Weights of a small image VQ-VAE: encoder arch coatnet, decoder widths [64, 128, 192].
Rows from expert 11 of block 8 of the encoder, named by matrix and row number. Rows with one number belong to one neuron. Each number is 500 + 25 x the weight over its row's rms, rounded and kept within 0 to 999. All counts start at 0. Numbers have three digits each.
# gate: expert gate (encoder.blocks.8.mlp.gate, 16x96x96), inputs 0-95
# up: expert up (encoder.blocks.8.mlp.up, 16x96x96), inputs 0-95
# down: expert down (encoder.blocks.8.mlp.down, 16x96x96, transposed), outputs 0-95
gate.61:478491503447482487473476521491543473498534499538537507536497528463502450495474515475492492482515485476462495509471541470517490479510476494522498481512475540451516529493459500524475514494466510532511530497477484521491499522454478467545506477483508539472504507541497496495473487570525511495
gate.62:547531501544562493446527483500543484510494537542488535463490493488515475515501492540525474497491494520539513485507542491499478471504513473539483505533484509491485454508497488452537485517477500483507431516501521493546499529475466498523493487506478494477495504487499457520488518527497464504
gate.63:534544480529507506464542486517531481484503452483482526485500503489524520487516459493491496486492524516520524531483521547524449496495493508494506500517481545509517468466513505473541475528488483465469479524545481481491487492452488471530478495511477470454531491493495480569515536519479506531
gate.64:506506510501508514514516469515481531497489473468475478491488499517497556514527498500498498483506506509487559527491480597522498478509508520477530474497505522520526477494500492490497474500504493517508488502541500471503500514524507498468496517512481483505511473471510465572564547443439482508
gate.65:531509469477464515503525558503481489496497493427478508504568464530504503480448496515483475472500520494463506500541491514462517450521483517496477522496523496526510526543473509466477508529503470527548526493528490523492508479520492456474481498511494532524508494511504495480520499486459503462
gate.66:540537460505529493448497509496557466528495500523512518494517533503525440502504466473490473525503484509512495515493555482503470507499460517517492489527493526464491491478504500488527490531471513500464481517499495497467491523435522506560508488478504500437521520509512472514477499551523515492
gate.67:476476536522469493510488553489488533497551472499522489545489508442451490483506531471487508489510510501474449504490492480450502496488478477494458522486466486497514513555494527492530544495533501479478530487477507548472493500491511488474499506511509495520491467567475522467483481498529515509
gate.68:490496505514519520478511476530494504496518492497489498523501471509503538519496492480501503473497529515501513520489490563520499493485496504484493500496498520510524469490501511493493485508510477524503492518516487491489477497510481477465465497522441475490503510507497489546591617478421496507
gate.69:519488528490513513458525503506536500559493528524497492465488509497518481486505518530509483482451504526511490458551539482502493480556510476571477499481561505479468460495472496486531523504453491494478462522503498522513488488483493512535496479511484523497489519495545457517488504526504461478
gate.70:514505493487481501472513551535525463497537508497482548548521447452466504504461522456491499518504530489477468494501510495448496479480498480504462548483507515457488509499483547480494530497529486518488512514490534532489469480475509511476484482537498512488493524549540525464496503496509521460
gate.71:504490513516558491498477479466513510493468538506499496439484509481546493536448509570518480506492473489485494490513511471499501541531502488529484464476524494501481488501483490494485500509446513505521464484470485498496531529501491492546522506492508524510497483472525527515468470515525421540
gate.72:493492540452543483491504476467490495529503516508458505541519480531497489515505521490499534479529485511512542537434499514532494457480488522457499496524467537502521504501474484467533475493521527545515517474517467469498507469502472455528522510481517462499468496506479473513505488546518500456
gate.73:522489507525508523483511457514499498500492515512452520494528468549502520528471518519487546498493512523533522502506518538477478504507530476504465486460491517477497503480490481471480468528529496519556431517521544503521490470503491521483488502525484490475512502461531506525542547471472458451
gate.74:494522468506496490513493551496480478499504511517445512462466519489468510475480507525465477537497501482507477436534475465444491505512539523514464507473555447502481466524533513457478533469514494492522491492476519516543506515515523513507516513511508513516485481505539512473482481469524483472
gate.75:512499508512509484500478485479473488431528506503524538501511529562491443510496483511497489505519480531488460500547511462520491502517520456479476484512495523507515554503448455525536476532525527529486504481477491473478513510495453451500518518479512528503518478473472548491484481514512499504
gate.76:488525500442511478495489529488518481487524563520498492490513508520503419505488515488493481504503477471474483494500516447500502495511487500526571519499515493514497500497471497456510531467482516495476529494458478506496508480495491507556511486462525511506478496522474493472454457566533517491
gate.77:465516446458508502496509516466503495537501513476521480489509527459515502470465517481544481488487496473521530492466489489515538441473500546517453481481515546511471472490504538473470497435498492488484524491529474511502499537516513502544514498481510525494518517511522449531496488510498515458
gate.78:587500508516546483532501499492486497501536488481508537462476465493517499525499520545500463534511498492496513492499499478437464475494515461526487517510525502513476472513501533484454498559492497438497486500469445504512523515501514520525501504495508514536451515511491508474509486481499483523
gate.79:552538456490496493499475545480503480479565444503518536535491508502470479489493533498488515509509500487473516507490510489480465494474477477490514501491492582466505534517481515528486500557515503480474546506496471506527498503480442491520506493483500544499484486517524476493484494546510503466
gate.80:518507469441489497492483500504521477531504506493513460516525505476507472473538471461494469513475487496533513497532522498510520511531468564524536497472526497484488509500489501528546519513471508542454530514520504499473490495460526521540495480460509548455519526515497439515470488511499530492
gate.81:469471480503523469504505492463493519472530507512487531451526491491487435514525504497461525558528474496500499497473491455488488552492503482491443487498499501507499517534526484488524478526501533469494518467476497484509530528501487480551533509475530523496508452484485511475476466539539519522
gate.82:492508527450461511499500468502479481533539512517511522506532496477473523466489492466484522433502506540501466499496497502524535526509485526509511480523512533438539496484447520526467525509496496518564500504539589515506473517501467502486498500505507483481500506483525514498514511483489503495
up.61:502473470496458522529513511502442501526499506460534441542523441506499544481515457491506520499501513513490508513515469550517525487530491492524498465469516511535521493495520485519485485503498467537504512508550526488471500511521517501442479515497494502507488515503529505538531523438467507507
up.62:515529510542513482535511502483473500471509432495487533482468526449493521468496488508494468543517479504510519519493484506511444459487532485486517485544494552524518499540477476498520481552522507470481482482541540474527514559511457488496500521484503503502511463473483494511504496478501519497
up.63:463534483481498477528478497489507511468485483503502496507459551507498487473459488482508542479515471467493466496493485478509528529494507549499468485539505486507512525508567490551443504471492524512490551486488471499482512513515502518508525510474533512506535495541474521474469447527524523533
up.64:523485499491504539511510497547483480499512505448497496505540459521517528518502504504517474506479541513502516497514486535502514468518487467508529512486528500509488470489469511478484502481476459515505473524521513513516479501523475497452452503529441497498497517496530486533561560466421489490
up.65:490506534511546490530461443492493468509492500506487506457487533488486498539554482535534488519494487497532528478511490499522471555518531520533536495472474472504498466491516485533540503503482521435478454488494510470485505499496497517505519504494509487520497460464493489520486494470514456555
up.66:506523455459507509515521525494476476520517484481552476524575491480498498460525476478489476544501483522485505514516496522543499460508507530484507478501457535533509493511515460495561479491487497509467512503539517471476497540491496491503494504467495542481531508506518436543516495488482510482
up.67:516509519561512493479468510503524506493504498570500534510461504456523489534474474497470514528522510537516450510462506469495455534478498464491471500471460512477509479483566507481511498487520520432496493502472503479498478529473510499521515493506509511476482475510503529493486502541528507536
up.68:514493488465471564511533517527493483516488496429507465511514459510475510464504507490498495501477547478504497484516500507483523497521458505518519521486524483494480502535495528532506527525485431519493493532516520523493470487504495535473442490531459509498499521510527507503542519462443506475
up.69:512482546524492502492446452500493541519429537525481492500470522464524522507456516484496511471519511513513560553458502531485481494492545489481531466525470509501522492529487486502461480452524504505511483511482510494544492522486528494482494496497508522496507494475477531523516522476478468519
up.70:530536458543558513476511483492524484489490467522522523524481501448518481534550463474503492537498500486523489530476508518523484513497473516511517492496473537495495494482492531444543475499489500510458484512513458475435485497480515536528492506496481496475501508502535456548509521526492513507
up.71:481485507503466511510516501502454518466506461488486488542504471516480540490494485460486509488515520499491504551473469568528504474483509487435486494488469547544534512495491507505506476509560488529485542498536509480462500492524512479451491510499493467510518498509491486529534529474480540496
up.72:435470519483518518478490463513506504575495527538511485533524491517536507501461483491529536455499507524524464498501518533502542547508492510492519500518500460488494474469486492538540488507491509542534490518489522502448493481486546526478488494485494461484504546508487508531505515477498514474
up.73:491537532488570488502505505489510501453486486500459530477496523507523473530490505492490516483521488480494506517443483487494457486484530468507492497497480516488521520460475504435447498496510525493534519486514488497542522478520464477571513511499513480497491496465489511478492499570510488538
up.74:492500492488511469501446484475487506496492489549517487514462536534506511496502470472542501469531451488523518528454477515524488494462512514484542478545458517517528492466505491536510472463503530493485525489503480465462515530508512490555526529460525455512511492526479503509476482532529514518
up.75:509531502406551496497499528500504481513521482495492494499501501433550490514475504477494530485506494439483522519459483494501511471478455493502532489517489530514508479485484504497465497496483505504492536506508446487507497542503438493531502502490506513507529487530507487499486497558508517547
up.76:482525526507526484495479496493507510496523483500531534493482537503571493500485505495529486491512487483466503577450494490572451472477491484492525439500492567522515494479460473508474472493485525485476503487513485465484516511495473496538517515477506506506500479491479484509483492550511496509
up.77:546494476485520490484487494504521464480511485523504504473485504490506509539519536505596491504503504523521544508450499503482505488438466504509502504508494512508522484483494542460447474517501509464505490503492461507502505500516488515497521497517511507502484493486560405507483510525508491475
up.78:485509471490488503523524487474486492477507491449490467549522501517479521486531481479506482560494460493476514474529488511546497510542489488499537536477480496496500551517534446524559512470505506483473524493532479463464508485510518479459496517481511476490521507509502540497503470461498545466
up.79:557502478501551483503464483455488505512540496505510533522492547470501490510469507517457490543512471537503511487499502454502445541497491491481475483540472557488493533492511499475545465520527530473456500486493478478484514491500502497515523516449519527523485486491509508508471470508530499477
up.80:526524508492455490522490521506442531485478458478470506509467503489502560471467496536508487479500517489463527513510462528516482454501550511491498484521547486523518475509511478486480512482509492508511529484518530495496533502532515491458491524509499473563513509511477558487510502435485492486
up.81:490499478463577495490510501496513476517525524464513484522536481489539490527488488497475511480496488455464545548475499521535507473474459492497488489484493559540516509536461503498536473489483507538481525495538461468458501515500457484499508518470498515487507481504501455546489503514488506513
up.82:522478457560483537493493492503498535491448504455491477491508469536513508524535491529482518509481513533520542486531495514479491502526531485487485524494506475533456485490527503522527477518504481448479449512513483517506491448519549537472473496534487506493497544528506495507539521470471492488
down.61:443520531541455493510467521491485494469536513462513481513515541443512517492532501526511432493489512493540523498507482512487532459510485507511436496511457489551510466458500524493504515506491491476466518489496513528497514563508503480479504522480504499521527477490533510490509492485494470511
down.62:500436492519536505480465483529507496508531493488536482460450506509527486540508510530450491513491489507464497482548510497507486493511442522507520475449503487504525487511477487500450466472532496510551460507488443473462513511498506515500502508495494497512544527541494539500499514514486481525
down.63:477495515505480495504514520521497508561548556508540483519519492477484503453499511483483510526504518507511532489499500495497505538560474483508522492459511493476492487452468570479493512554494484498459509500488482526530516503494519502464499478515492528497424470486549514495515508485510489478
down.64:490507513504487495483515461503491508509505476495411462476442502477485488501559496511477552488497504483477559493507508500489511528509484540493463459464493483552525489588528537522505500507509503519504520484517513485455502546507506501493497490489503488486509525485533493489516497506502506513
down.65:499506453486491507517465448511486574526489479492494517506435491491496513493516505500451540476491506517537542498519489513475522497560445546491498529582487505519521470552502509510517519482525497520500516503505493517513487524508506528503496503497481523500516513479480535495507500482499510462
down.66:480437517575497478485512505487541503463517506505435518482505471458507474486520453499481503516498467489462483514521519487517513533461512485496509469496537507505516530468489506514468477523539505493449499503498514457498494519474490512528516494472530467475550516517486500513475486517511530536
down.67:495519536479487506497514493502505435514506507507483500468524492580484504509480496496529500479495498462437536484508497506547478494459529534453484493498527488557527553462431493526460499515536512483526492499518440497489505510494485500500504508513530498506514495527496519486499492507505505484
down.68:443524542546491503489481498508509553517516514474488503503490526465515486452521492515522513483499509541500521492521514483518502528531481510518450507522480462486484443426518509463492516543516503479470502507488440512499500546479516488492497488508492472488536519512483560491510499515492514525
down.69:485502542477451514509462556503495448551547513481512462488524479497481499458479543499473464527459502495497528488517503502498510479511492483523487529540619497509494509525511522504520508519498472504474513513515514517505486478513469503482495500501514510500486508523503502503502495481486529467
down.70:489464452538498534500498535515511544485497468483511478504492501534498520490461513499489508479481521530450505519518499520484489500504534495480450524548467503516518488544480489491513492558528482499503489539519504498469460569493525521487459487518463464488464502524457498513523521498487538508
down.71:527484519519519509510470515524507477490486520471486502473478555516517505488576512497526521451521516465498511516481485500488499518510453522479587520496526455500520510484523476551469515473531496457483486492528450507543475490502454530481488496520494513511492501519501493487517508489489519525
down.72:523514466499482482530519492476497467459516493491514442493541519478478506560511497473456518534512486479530562509455484522483534511507470501497483437470493511529478516496472536478445503481452504540486487491501508505493499510510449485494520519497497522510497458523533513532502502493500485526
down.73:550515504507528516524463539511482453448483478480490523487483487482527520496540499522520469487519504490448508531495454538522521462491479503513536489526487517553517504456452498496532472467476484496486497475517502497500515515546506531483495528526488488524487443513516483509520515489486453530
down.74:522520501472495494511442507486479523476528492483524521493509451499509516494492545504498456506509504546507555510494491500502482484484528468485536529550416534517507464530476443547486504511502497526526513477526529488448503518513460533497494512485509474524506512515510468485506496498496516511
down.75:480496462521514518463531488484528542509533506509524490504510494523535470463532466489496515488476475465535475489517541483465513534489519511487494513508519493465509558471551513535466451496497497512485511529475501503461486530471539529529484471471490517462512559496503505543496505524498527487
down.76:498474476550529535469539433495510521532492491522448490492481468468492478488454450492444526492492484501528523508482522492500487526507528506478475481492482515486514510571541511533525473508501514481536479519512520481492494491495508496522499480500493489470517565486508475529500492509500544484
down.77:508465467531501504493466500483499533476551527506435511489458464513470512479480529515507518506475495481508524497526510486533492511539525451491493576489490461513468474491456528501498514520523481466535474506513501502543496539527511506505492496511501495504427466468496533507506487493498508489
down.78:552470505484484505515516492502492474514494498491560463528518498466517510511469467479502514532482507466532517487516490516508504491545485494509518475519471540504491468576529493553477508546493492532489496514503424500458513458493485475488489502476477521499561536505516493513506498489503497489
down.79:476450502545517537479524505499504518542485496513478495492477453530499491458544480484503522493474494543494446473522516472512502508531522503496458539542511494474512514469553540465478486499534484538486503519508548506456469500482533518510478483500498457467504543498493472498496491516504513489
down.80:514538515469501490494494443491503460507477439500549505509440537535497494522514519515490436480512501495483533501459517483510468493495456533494530477496454519508516464475538507521524493466488504513525510489494466472444510519492556456507495524513510509511508505484515465495500498509499483501
down.81:474508509568470516482526486528504476499495478492515495506484532479507486476518505501514468520480498481544467495517529501520503484519474523511491519518544504484534518413545511511518473486501492455453482531473442501493499472498538521510493489527484490500488530470566530518496522501492522509
down.82:456530513514497481467478452524531495528500522539497491508468487498464487545461499475521501481503485491487502502452533499509491547466472494496487564525502509462520457460510542483465498525522510497532486513469538504504483554469487510531491465494494466478480507480531492515496512510501541532