{
  "encoder_norm": "layernorm",
  "encoder_activation": "swiglu",
  "encoder_shared_expert": true,
  "decoder_norm": "groupnorm",
  "decoder_weight_standardization": false,
  "decoder_widths": [64, 128, 192],
  "decoder_attention": false,
  "eps": 1e-08,
  "final_lr_fraction": 0
}
Rows from block 9 of the encoder of a small image VQ-VAE, named by matrix and row number. Rows with one number within an expert belong to one neuron, the router's apart. Each number is 500 + 40 x the weight over its row's rms, rounded and kept within 0 to 999. All counts start at 0. Numbers have three digits each.
Before each expert's rows are labels from the 100 images, of 14976, where the router gives the expert most weight on average: "strongest on" is what is common among them. Only what is clearly more common there than usual is listed. The data: aerial photos of the United States (SatlasPretrain). In brackets: how many of the 100.
# router: router (encoder.blocks.9.mlp.router.weight, 16x96), inputs 48-95
# gate: expert gate (encoder.blocks.9.mlp.gate, 16x96x96), inputs 48-95
# up: expert up (encoder.blocks.9.mlp.up, 16x96x96), inputs 48-95
# down: expert down (encoder.blocks.9.mlp.down, 16x96x96, transposed), outputs 48-95

# expert 9
strongest on: building (80)
router.9:458480470571453461531453507437502465444515419563476452442488493462446487502455484524518556510508492507512457537512441488481510436466546522468523
gate.50:449526494587522472471426418446474476470463472526537472468488574451431472509514473527477580501508463487526474517418500457463555478505587497452508
up.50:489533465528538524414515500511460491468524468460492544423534504494464529496540514470496510475514534423460509467500483550457579569586422403458527
down.50:485464537526466481484502487522475544503411609564479450461492497393506520514472479577443535563525495552535497460472504518482464456464499508444529
gate.51:539498520486416479536557507520519499582503492494532550517542472493549504460476429500509538491403493504544399508561528500494470488502559518523489
up.51:395480527551497450504471502426505499479497426516569558469517568476465489523525501523496549504487473481550466563517475483432555492502536509463484
down.51:484604431462526497494467524488506420495605481414465487458525572543478547484550540411505472448518535432505500460466535514462569580531455464497488
gate.52:564507484466471504495506501635491458607530516482502524530517445521609543488505502498528491485462508498462523434501510550503428487474498507504492
up.52:559472456479479464548541498588526565543555503512545451507474442510519550499481438519574463509480503513479506435460478480547455493480489509499411
down.52:437557469544436523487514515485514504420494429530480531476482457472440561535562523546569573523510496532550514519495409475532532512507545485494520
gate.53:536547525570480519459513454495439622477556534469455485452553552537476534468433473459515519465486526469469451497498493490478533534567513457537442
up.53:491458518516446503501479550488552533497513485519523485487523499489504497499494447492520554517485439516583449541578406501502518463478572531470466
down.53:542526566498568514472444530498518431472560553490529489517504529499467434484510481446476527488512483514424483525489546553487510499505505485610515
gate.54:506466439544449465497485489516503498491485453494504519468654498518501486470495430460526518473454521416517429473560512524438550515554521494476527
up.54:560434518461497568533546451534500552525496528486495505530516463551544451464441486533539454490480520505507464471532537506547465505510489490562412
down.54:543479466586369519473453609525572485513444534501569427503450505471513515537528513557499474487514485511506524491539376499482457491482476500505485
gate.55:498511536524431534515458517545532480484501479488519461494558497448492430471512431512496526482453487473496388481541527529517571514538575500524525
up.55:486522572495530498534530516496543440480519432483550453558533470445517418459487480479511472480469479489586466521529515595432503510507504470584496
down.55:511493487555502488546574460515482520421465528515507460520492558529484532516502505475573535546498442531463477500471442469514577501462520505562539
gate.56:490569568577483478441443536496440530484539482483455477427532537408467478485512500545488543480484520466525490545527463549468567527495507486501458
up.56:500460489523456552507519477497556461494430531531541539447505436529515584481497434489563505503468536498481481543506512483467468461508559544511545
down.56:437509490459467469514502449570498509558532493525473577540501449549498456505503475541462487519516459501606498481564490537576449502526473512519504
gate.57:504419459511545469456524451586459538501456441491438504471494425511522532505580514561571520487486509469506513447500542520507510492507499497484521
up.57:534542592487579501491492558551494420481490520490536476518471552443512494529463563477438459512521511525446550601469465523455473496468479489518444
down.57:520476490528457484473557383441446463497583538512417503485482502464536544524483500544529533511548487508441507529493473461525480512520494505417486
gate.58:479473531496524484494502475498509506501509506431539474514527541516500487495519527521513449443508520435485510526475519452495534633565388370513484
up.58:464514500483510473514506444474503472508463455542514437525435514468488527563537549540516548552516456557546562504434503435526474435430498545461503
down.58:482535376513490515508492524548422549513406511511568566504499502479513418489491458454476518518497491504502483452471500517446507502512500520502516

# expert 5
strongest on: crop field (32)
router.5:550522555517479467444579472552453487483425511479522487484520490488462480450490520445558440500536456489512496511500428503499502471537527431452485
gate.24:543426465551528512558516406442588597479573516488508461504495474439496447507546506461486487490500490501471509506485582500496503509496483498503500
up.24:498546498490506516431490512535456518469494509514369562422489479494474522508493499488483500504505528493462507396450456528504503505514499509446566
down.24:509484490488504502562531456479511502529516466502630491496500496468527513503500497559517499503502498507487488614536591489525495501493497497513460
gate.25:521474462499495381491454453490572538542477484535474453515463531431490418525602494546495557554506425512527487555500508477509517493467539528507477
up.25:465402547502498527579534486516464450495533455553449521464472470524547444526510485468528502533504495485575484474465411482519522462459521522451523
down.25:576473566574483589514494535553560413503540484471537481479535497482573427470522495542565487458484526454490477473517508519461504508513476494508477
gate.26:491484486581498542486539522434588563478516483512469524514514466377501439474472492517508493506481469514500496546560486446531483475502529519522473
up.26:417462576513527448391445520500508493450478446504621544484488528507450431513558530493533498498510520482544518539519521458492528502505489490486517
down.26:506475591446526464539443577476484431474411411490553449476491533516473460527462531504503526510532485493516506453466551489550536507518483493478534
gate.27:486546536482438550491513509481509478488477491492545511466525430571544554455506437535559501479410534489430445477537537552533473496522521505508445
up.27:479509488524501497597479586484471431476523554532455532507455484490488422507564493504427492555525473518552504499448514441524486473479518535481472
down.27:505509501549560482457425498522566489452480531471460583493505548447443532511577510507503472467530517465449503462504460486503570537538460485567428
gate.28:390518529441495498536479582450474487519475520497474533507486468521517527491461475450477501499498538535610499473476450453571487487478492505456433
up.28:523471466476535497609562519424532540459575601456490449511521542497499433491446527533518462468516478481463487436481458458503530549529466448560529
down.28:471521566476486453556563480446433552508443541505543474511516521445441460505456461458488509518504481519444487533520591465491502488504520508510552
gate.29:512538462535531552493594395418509625491516485493582474475495456475465456496459501539488482494534534488585503501431477524447494514506487493479500
up.29:531534516559495524496540569532458544553501561502500331483499512537477529497486494494491495499497502515454514502484533480478494503498508501519449
down.29:458467498454488448527493405586523408515511446504504553530500467492532470509465513532539484512510503509571501436487484519435511494509500512442534
gate.30:528460504458498473481463562504449471556486463465531460517532516447515508481511533471439551488487477513462505536542531466486542528505504462559561
up.30:496453456476460526514514473523421517510539473481577446547540486511487506485496527450428524485497523474596509520520440536464498505515519488453615
down.30:472486429536520542489454529512549378457433514462505438515503503540496468508440524627455478492513514478453525546492516469563541559520469482507533
gate.31:548504508452486538535541490491503551547555585522453428523480341503564507508493476443503493514477526527524511415507560493545431435446490568528559
up.31:493622422480415482455474547558496406545528498525446567445507499500499586492449481544533532510465514515536485482587479486492485446511534551486480
down.31:550490528468540491519520530456456533478580554490448455521511514554448517472461506514479527498473502489541491497398462478492518522504515499508554
gate.32:498495558516534484540524504544628512516565466495466418479490496453526455516440502505525481526521475479545513598475565491442513476486487502478440
up.32:530473443480458537496511487463509535555506500506438549488545467475508570456441472463535502479455503510458474421536442500541494477513529519531518
down.32:528478447531510590520542539551540485502548500519449499514473444426516509534555533541497471499474483502536507442482476534506445505478536513447430

# expert 8
strongest on: crop field (28)
router.8:493535445480493473433484505491543595534562522492522448506462525538499424462520486541577483498451509490441537523496546470434510552482504508563548
gate.50:508358457514495452448519527498506539512612466500524448518445509509491404548469489506501472499517539503496590578549481518572483509458469528516582
up.50:539408517494536546494476496552551554497551524485450460530485447476512467491423484443483462509516536526491547496549537517520438551518486508538600
down.50:513590484505498558505426502495528563469522524488469455506520517499500473489525495526560489503483546495558507528513501567469480487521492514448530
gate.51:527483402464496464539512508457453432508476488518438517552470534474490456516540492544489514502479511495488520510566463458594451468455547527519514
up.51:585466455479473492519558500507535465454443482465517505504521526451525527466520466522468458441470498440443482514544450481542496559531501439508465
down.51:522528471450519450539538435542418453572400457496505466522507479512549427496480514558524492523485502497576500471488525461487498502505495493471497
gate.52:583389423431449460503474461534477571563530515555536454509509449519545483480498391511583509507436527497469491521528493481513455444459529556511538
up.52:527466537468457566473564435508576571501486503499441531512502473506458523456553478452512496527516462525553465397469506576493491483515489507476525
down.52:413533450531500522490482577481413568512477509559544503519464464479486444507557502530454514560512500524457504561438545426538453476490527530500535
gate.53:480467549501511483478509568431435498485429515492479581485475562468477503511528551475472476525525475475529522381526474476538535513500473501428419
up.53:517428511526503508482515555433467473503403521502606521519498542487528449494560554501514445503530516516454521448534450479520498507505487487519409
down.53:595496447494532568555564438488527518527535570522519461541522505470541529486547480568499497508499470526481496542510573469467495515496489490581434
gate.54:476487477511519485477482469442519441472507481538539536515522548554425521530502389562448499510494404467620465487493486451509527437467496506506440
up.54:506491543477553467456534605443442551521566521478458466493492447437525484498516595513533483501526513507449526525536551519471491528520456488503509
down.54:504414464449505560497516536495516478491534524504486609501499472508497573482487537507408502487502519484507531409467431541547469510537526501448491
gate.55:548521540458508467509547523505424497539552521489442522508491513547567567530471491487497515490449540525501530464528520459462443470467513519511423
up.55:587558482507482487515532546476443592586446565505482468510493510560497467499466426490511510490458511512481466469532563435429478479464519525578456
down.55:422521406543477490526512489557407544473475442499526521514493453537488489510414488469467476507518486507504500514495471538490487519506511515477534
gate.56:427537540487587511497434552595475422430478518525569474522476512512444487550517519518433488514556497481505574439515588523525511501480541513510512
up.56:473471437516485504439489522470474558536530519501460448498542501470478417441477430553479507452464475472446455485560551518436571539523526503560495
down.56:494471419575501555497487507532544490459447528551481488499504464519504466491574476471538517526499471506441502482496506457532506464493492513523484
gate.57:502548494503485616496505489550501491480441549504464526535470495488502526474501490430488506509526502521460501418490542508538479496513521542547506
up.57:477571541511542546495551541476507400415508495458459601485509449418476482475449584440501468466513494453537512525553440504462502523500509460452523
down.57:535689485508498522488577470530511457493483503488498519452509501489536499483416523515476507474474534491477468446517530480491507510529526515498485
gate.58:392574472553492543467460459436476489370525518551469513466444535472432496575496545496440537533530482507486523499459448517504574482514524530475512
up.58:478452501524475486557458465429482517483548486553567469572432513469507467563487532534510526557528434575509561546486472480533481444436499544527485
down.58:463386505508479476544539545513445520459417496511451489490469527559441513531423556394505520520540500518473497539526499460448533518493499495540499

# expert 3
strongest on: crop field (37)
router.3:481452538569543565536524522521553454432497473536488454485481455448476432508543470468527478506520525496478520552534506499602529568506547472464519
gate.24:451508450528490508491513582448458534476436477487584506476517495468415529489486504475473572508500488481467472517472497525555520515510506497490614
up.24:528478509476465537506477436476510507489498456518506616480534504539501464479412468470482527486455512477463448460559482479501516519543546497483553
down.24:459559562477530414458421444566504482442511504510424572498486549522427506533554525613481526517521486508519505445507442519439565512517499509457461
gate.25:549529518516514469488581534495495516512531428465586408515526484434465556469519521467478520489489437472483466552477498577440517500516499484480559
up.25:439462441561514548449465523437666445469529476533361567492486508488495519509534499538460485510519527488510489450447464515534499485510504515454426
down.25:408468399527528570556470539464503461478519472496454506503523500446487453479491495474493495473471534480495486570462570501574504491516494526456595
gate.26:489557478472519554457522444470563496478498527509547609561478471539504512495574477412457466511475496510487492482549539409474469458467507519532509
up.26:547481541527502525533589455425447507506535453515528391517519436475492545526405504576578472506536479532475500498477550576522471489510460513488484
down.26:523552456564480550443568579466551538475538539475456515461520521402462545489544493485486517479504538475411498440491472545461513522510497490508484
gate.27:495466521527472478505528531536519512511519484519527461508500490481500481488379454524580589514479472525480442467544553526444503437460593539510441
up.27:443390421487529552520494497534506460463514547530464486544467476507474524502547508519466449521529490519406502555455531471574476496498528511519517
down.27:475537554481526509620505447506480468510515507574490517526490510493508442509526472508461558570460476607525456549455445475529482445464564534516495
gate.28:458504481519497480458472414428505559468497408503471563407497567492433507516541506515449594516498465482484490512467496495504570510525515492449514
up.28:511473516566526556505474429481578568480497508503519495538470501398429478529430542539464465509557470523466527436496529459504507532500463473545480
down.28:572463467462511511561510491500505420472524555503489437501489501508476539500495481526491538513481513513500479415515550508525518478491553518577475
gate.29:519560537486411479487560535443519492548541434526520543480478444553501552504506471475472605519457472507556486483523432526507465455472558550469528
up.29:523512541478469442455480437455502536534491415478524506457534531493523536490422484477593528471463526468563498462512481513440508504499501505431507
down.29:478503582498509566519412460490511488430496569466572449535507492450486492489544483606462462459523509488456521539510487487458543546527478483514560
gate.30:460481416528496519523569464460558578509488510454483551499512553458453495477541495488459504496467463507522485486490541474554523522497494454501449
up.30:452453456498520484470478525530496477477491419501494490456499505424487468496616512506477536486492555465487468462494463524473534499516527510430555
down.30:403573433525520517541563485440423527484517439497556402497494511466485522508486499461522503505499513497606503493446453516479492508488513502399531
gate.31:529484501569521517498583446509551557497508467505447489449498485447514371514425571477437490498524450519479505443585556446511496531504473485450493
up.31:494561520519522524535501506511464427479522492488506604481492496442516565494517521461411506504522508500501490498492498513521506504521517489482422
down.31:514383468510492466428511543446498567541499517525548402463513498514490476501496490515559503524499495501472510511482542523480507490480469515524533
gate.32:456483517497512527477525419452570478484518495491599555520505471446499448487524489469555516497494502498568478485499535584453530483505529517478613
up.32:470510548415538441449529533484469487545521493464460496477492508487532518505557551487532459479529580480539566526434471523532502533515425476469551
down.32:547454585509459522431419529516580517499546546493468489467492518458492475502561514481555514489510505489480489481508502494480509504511479502554401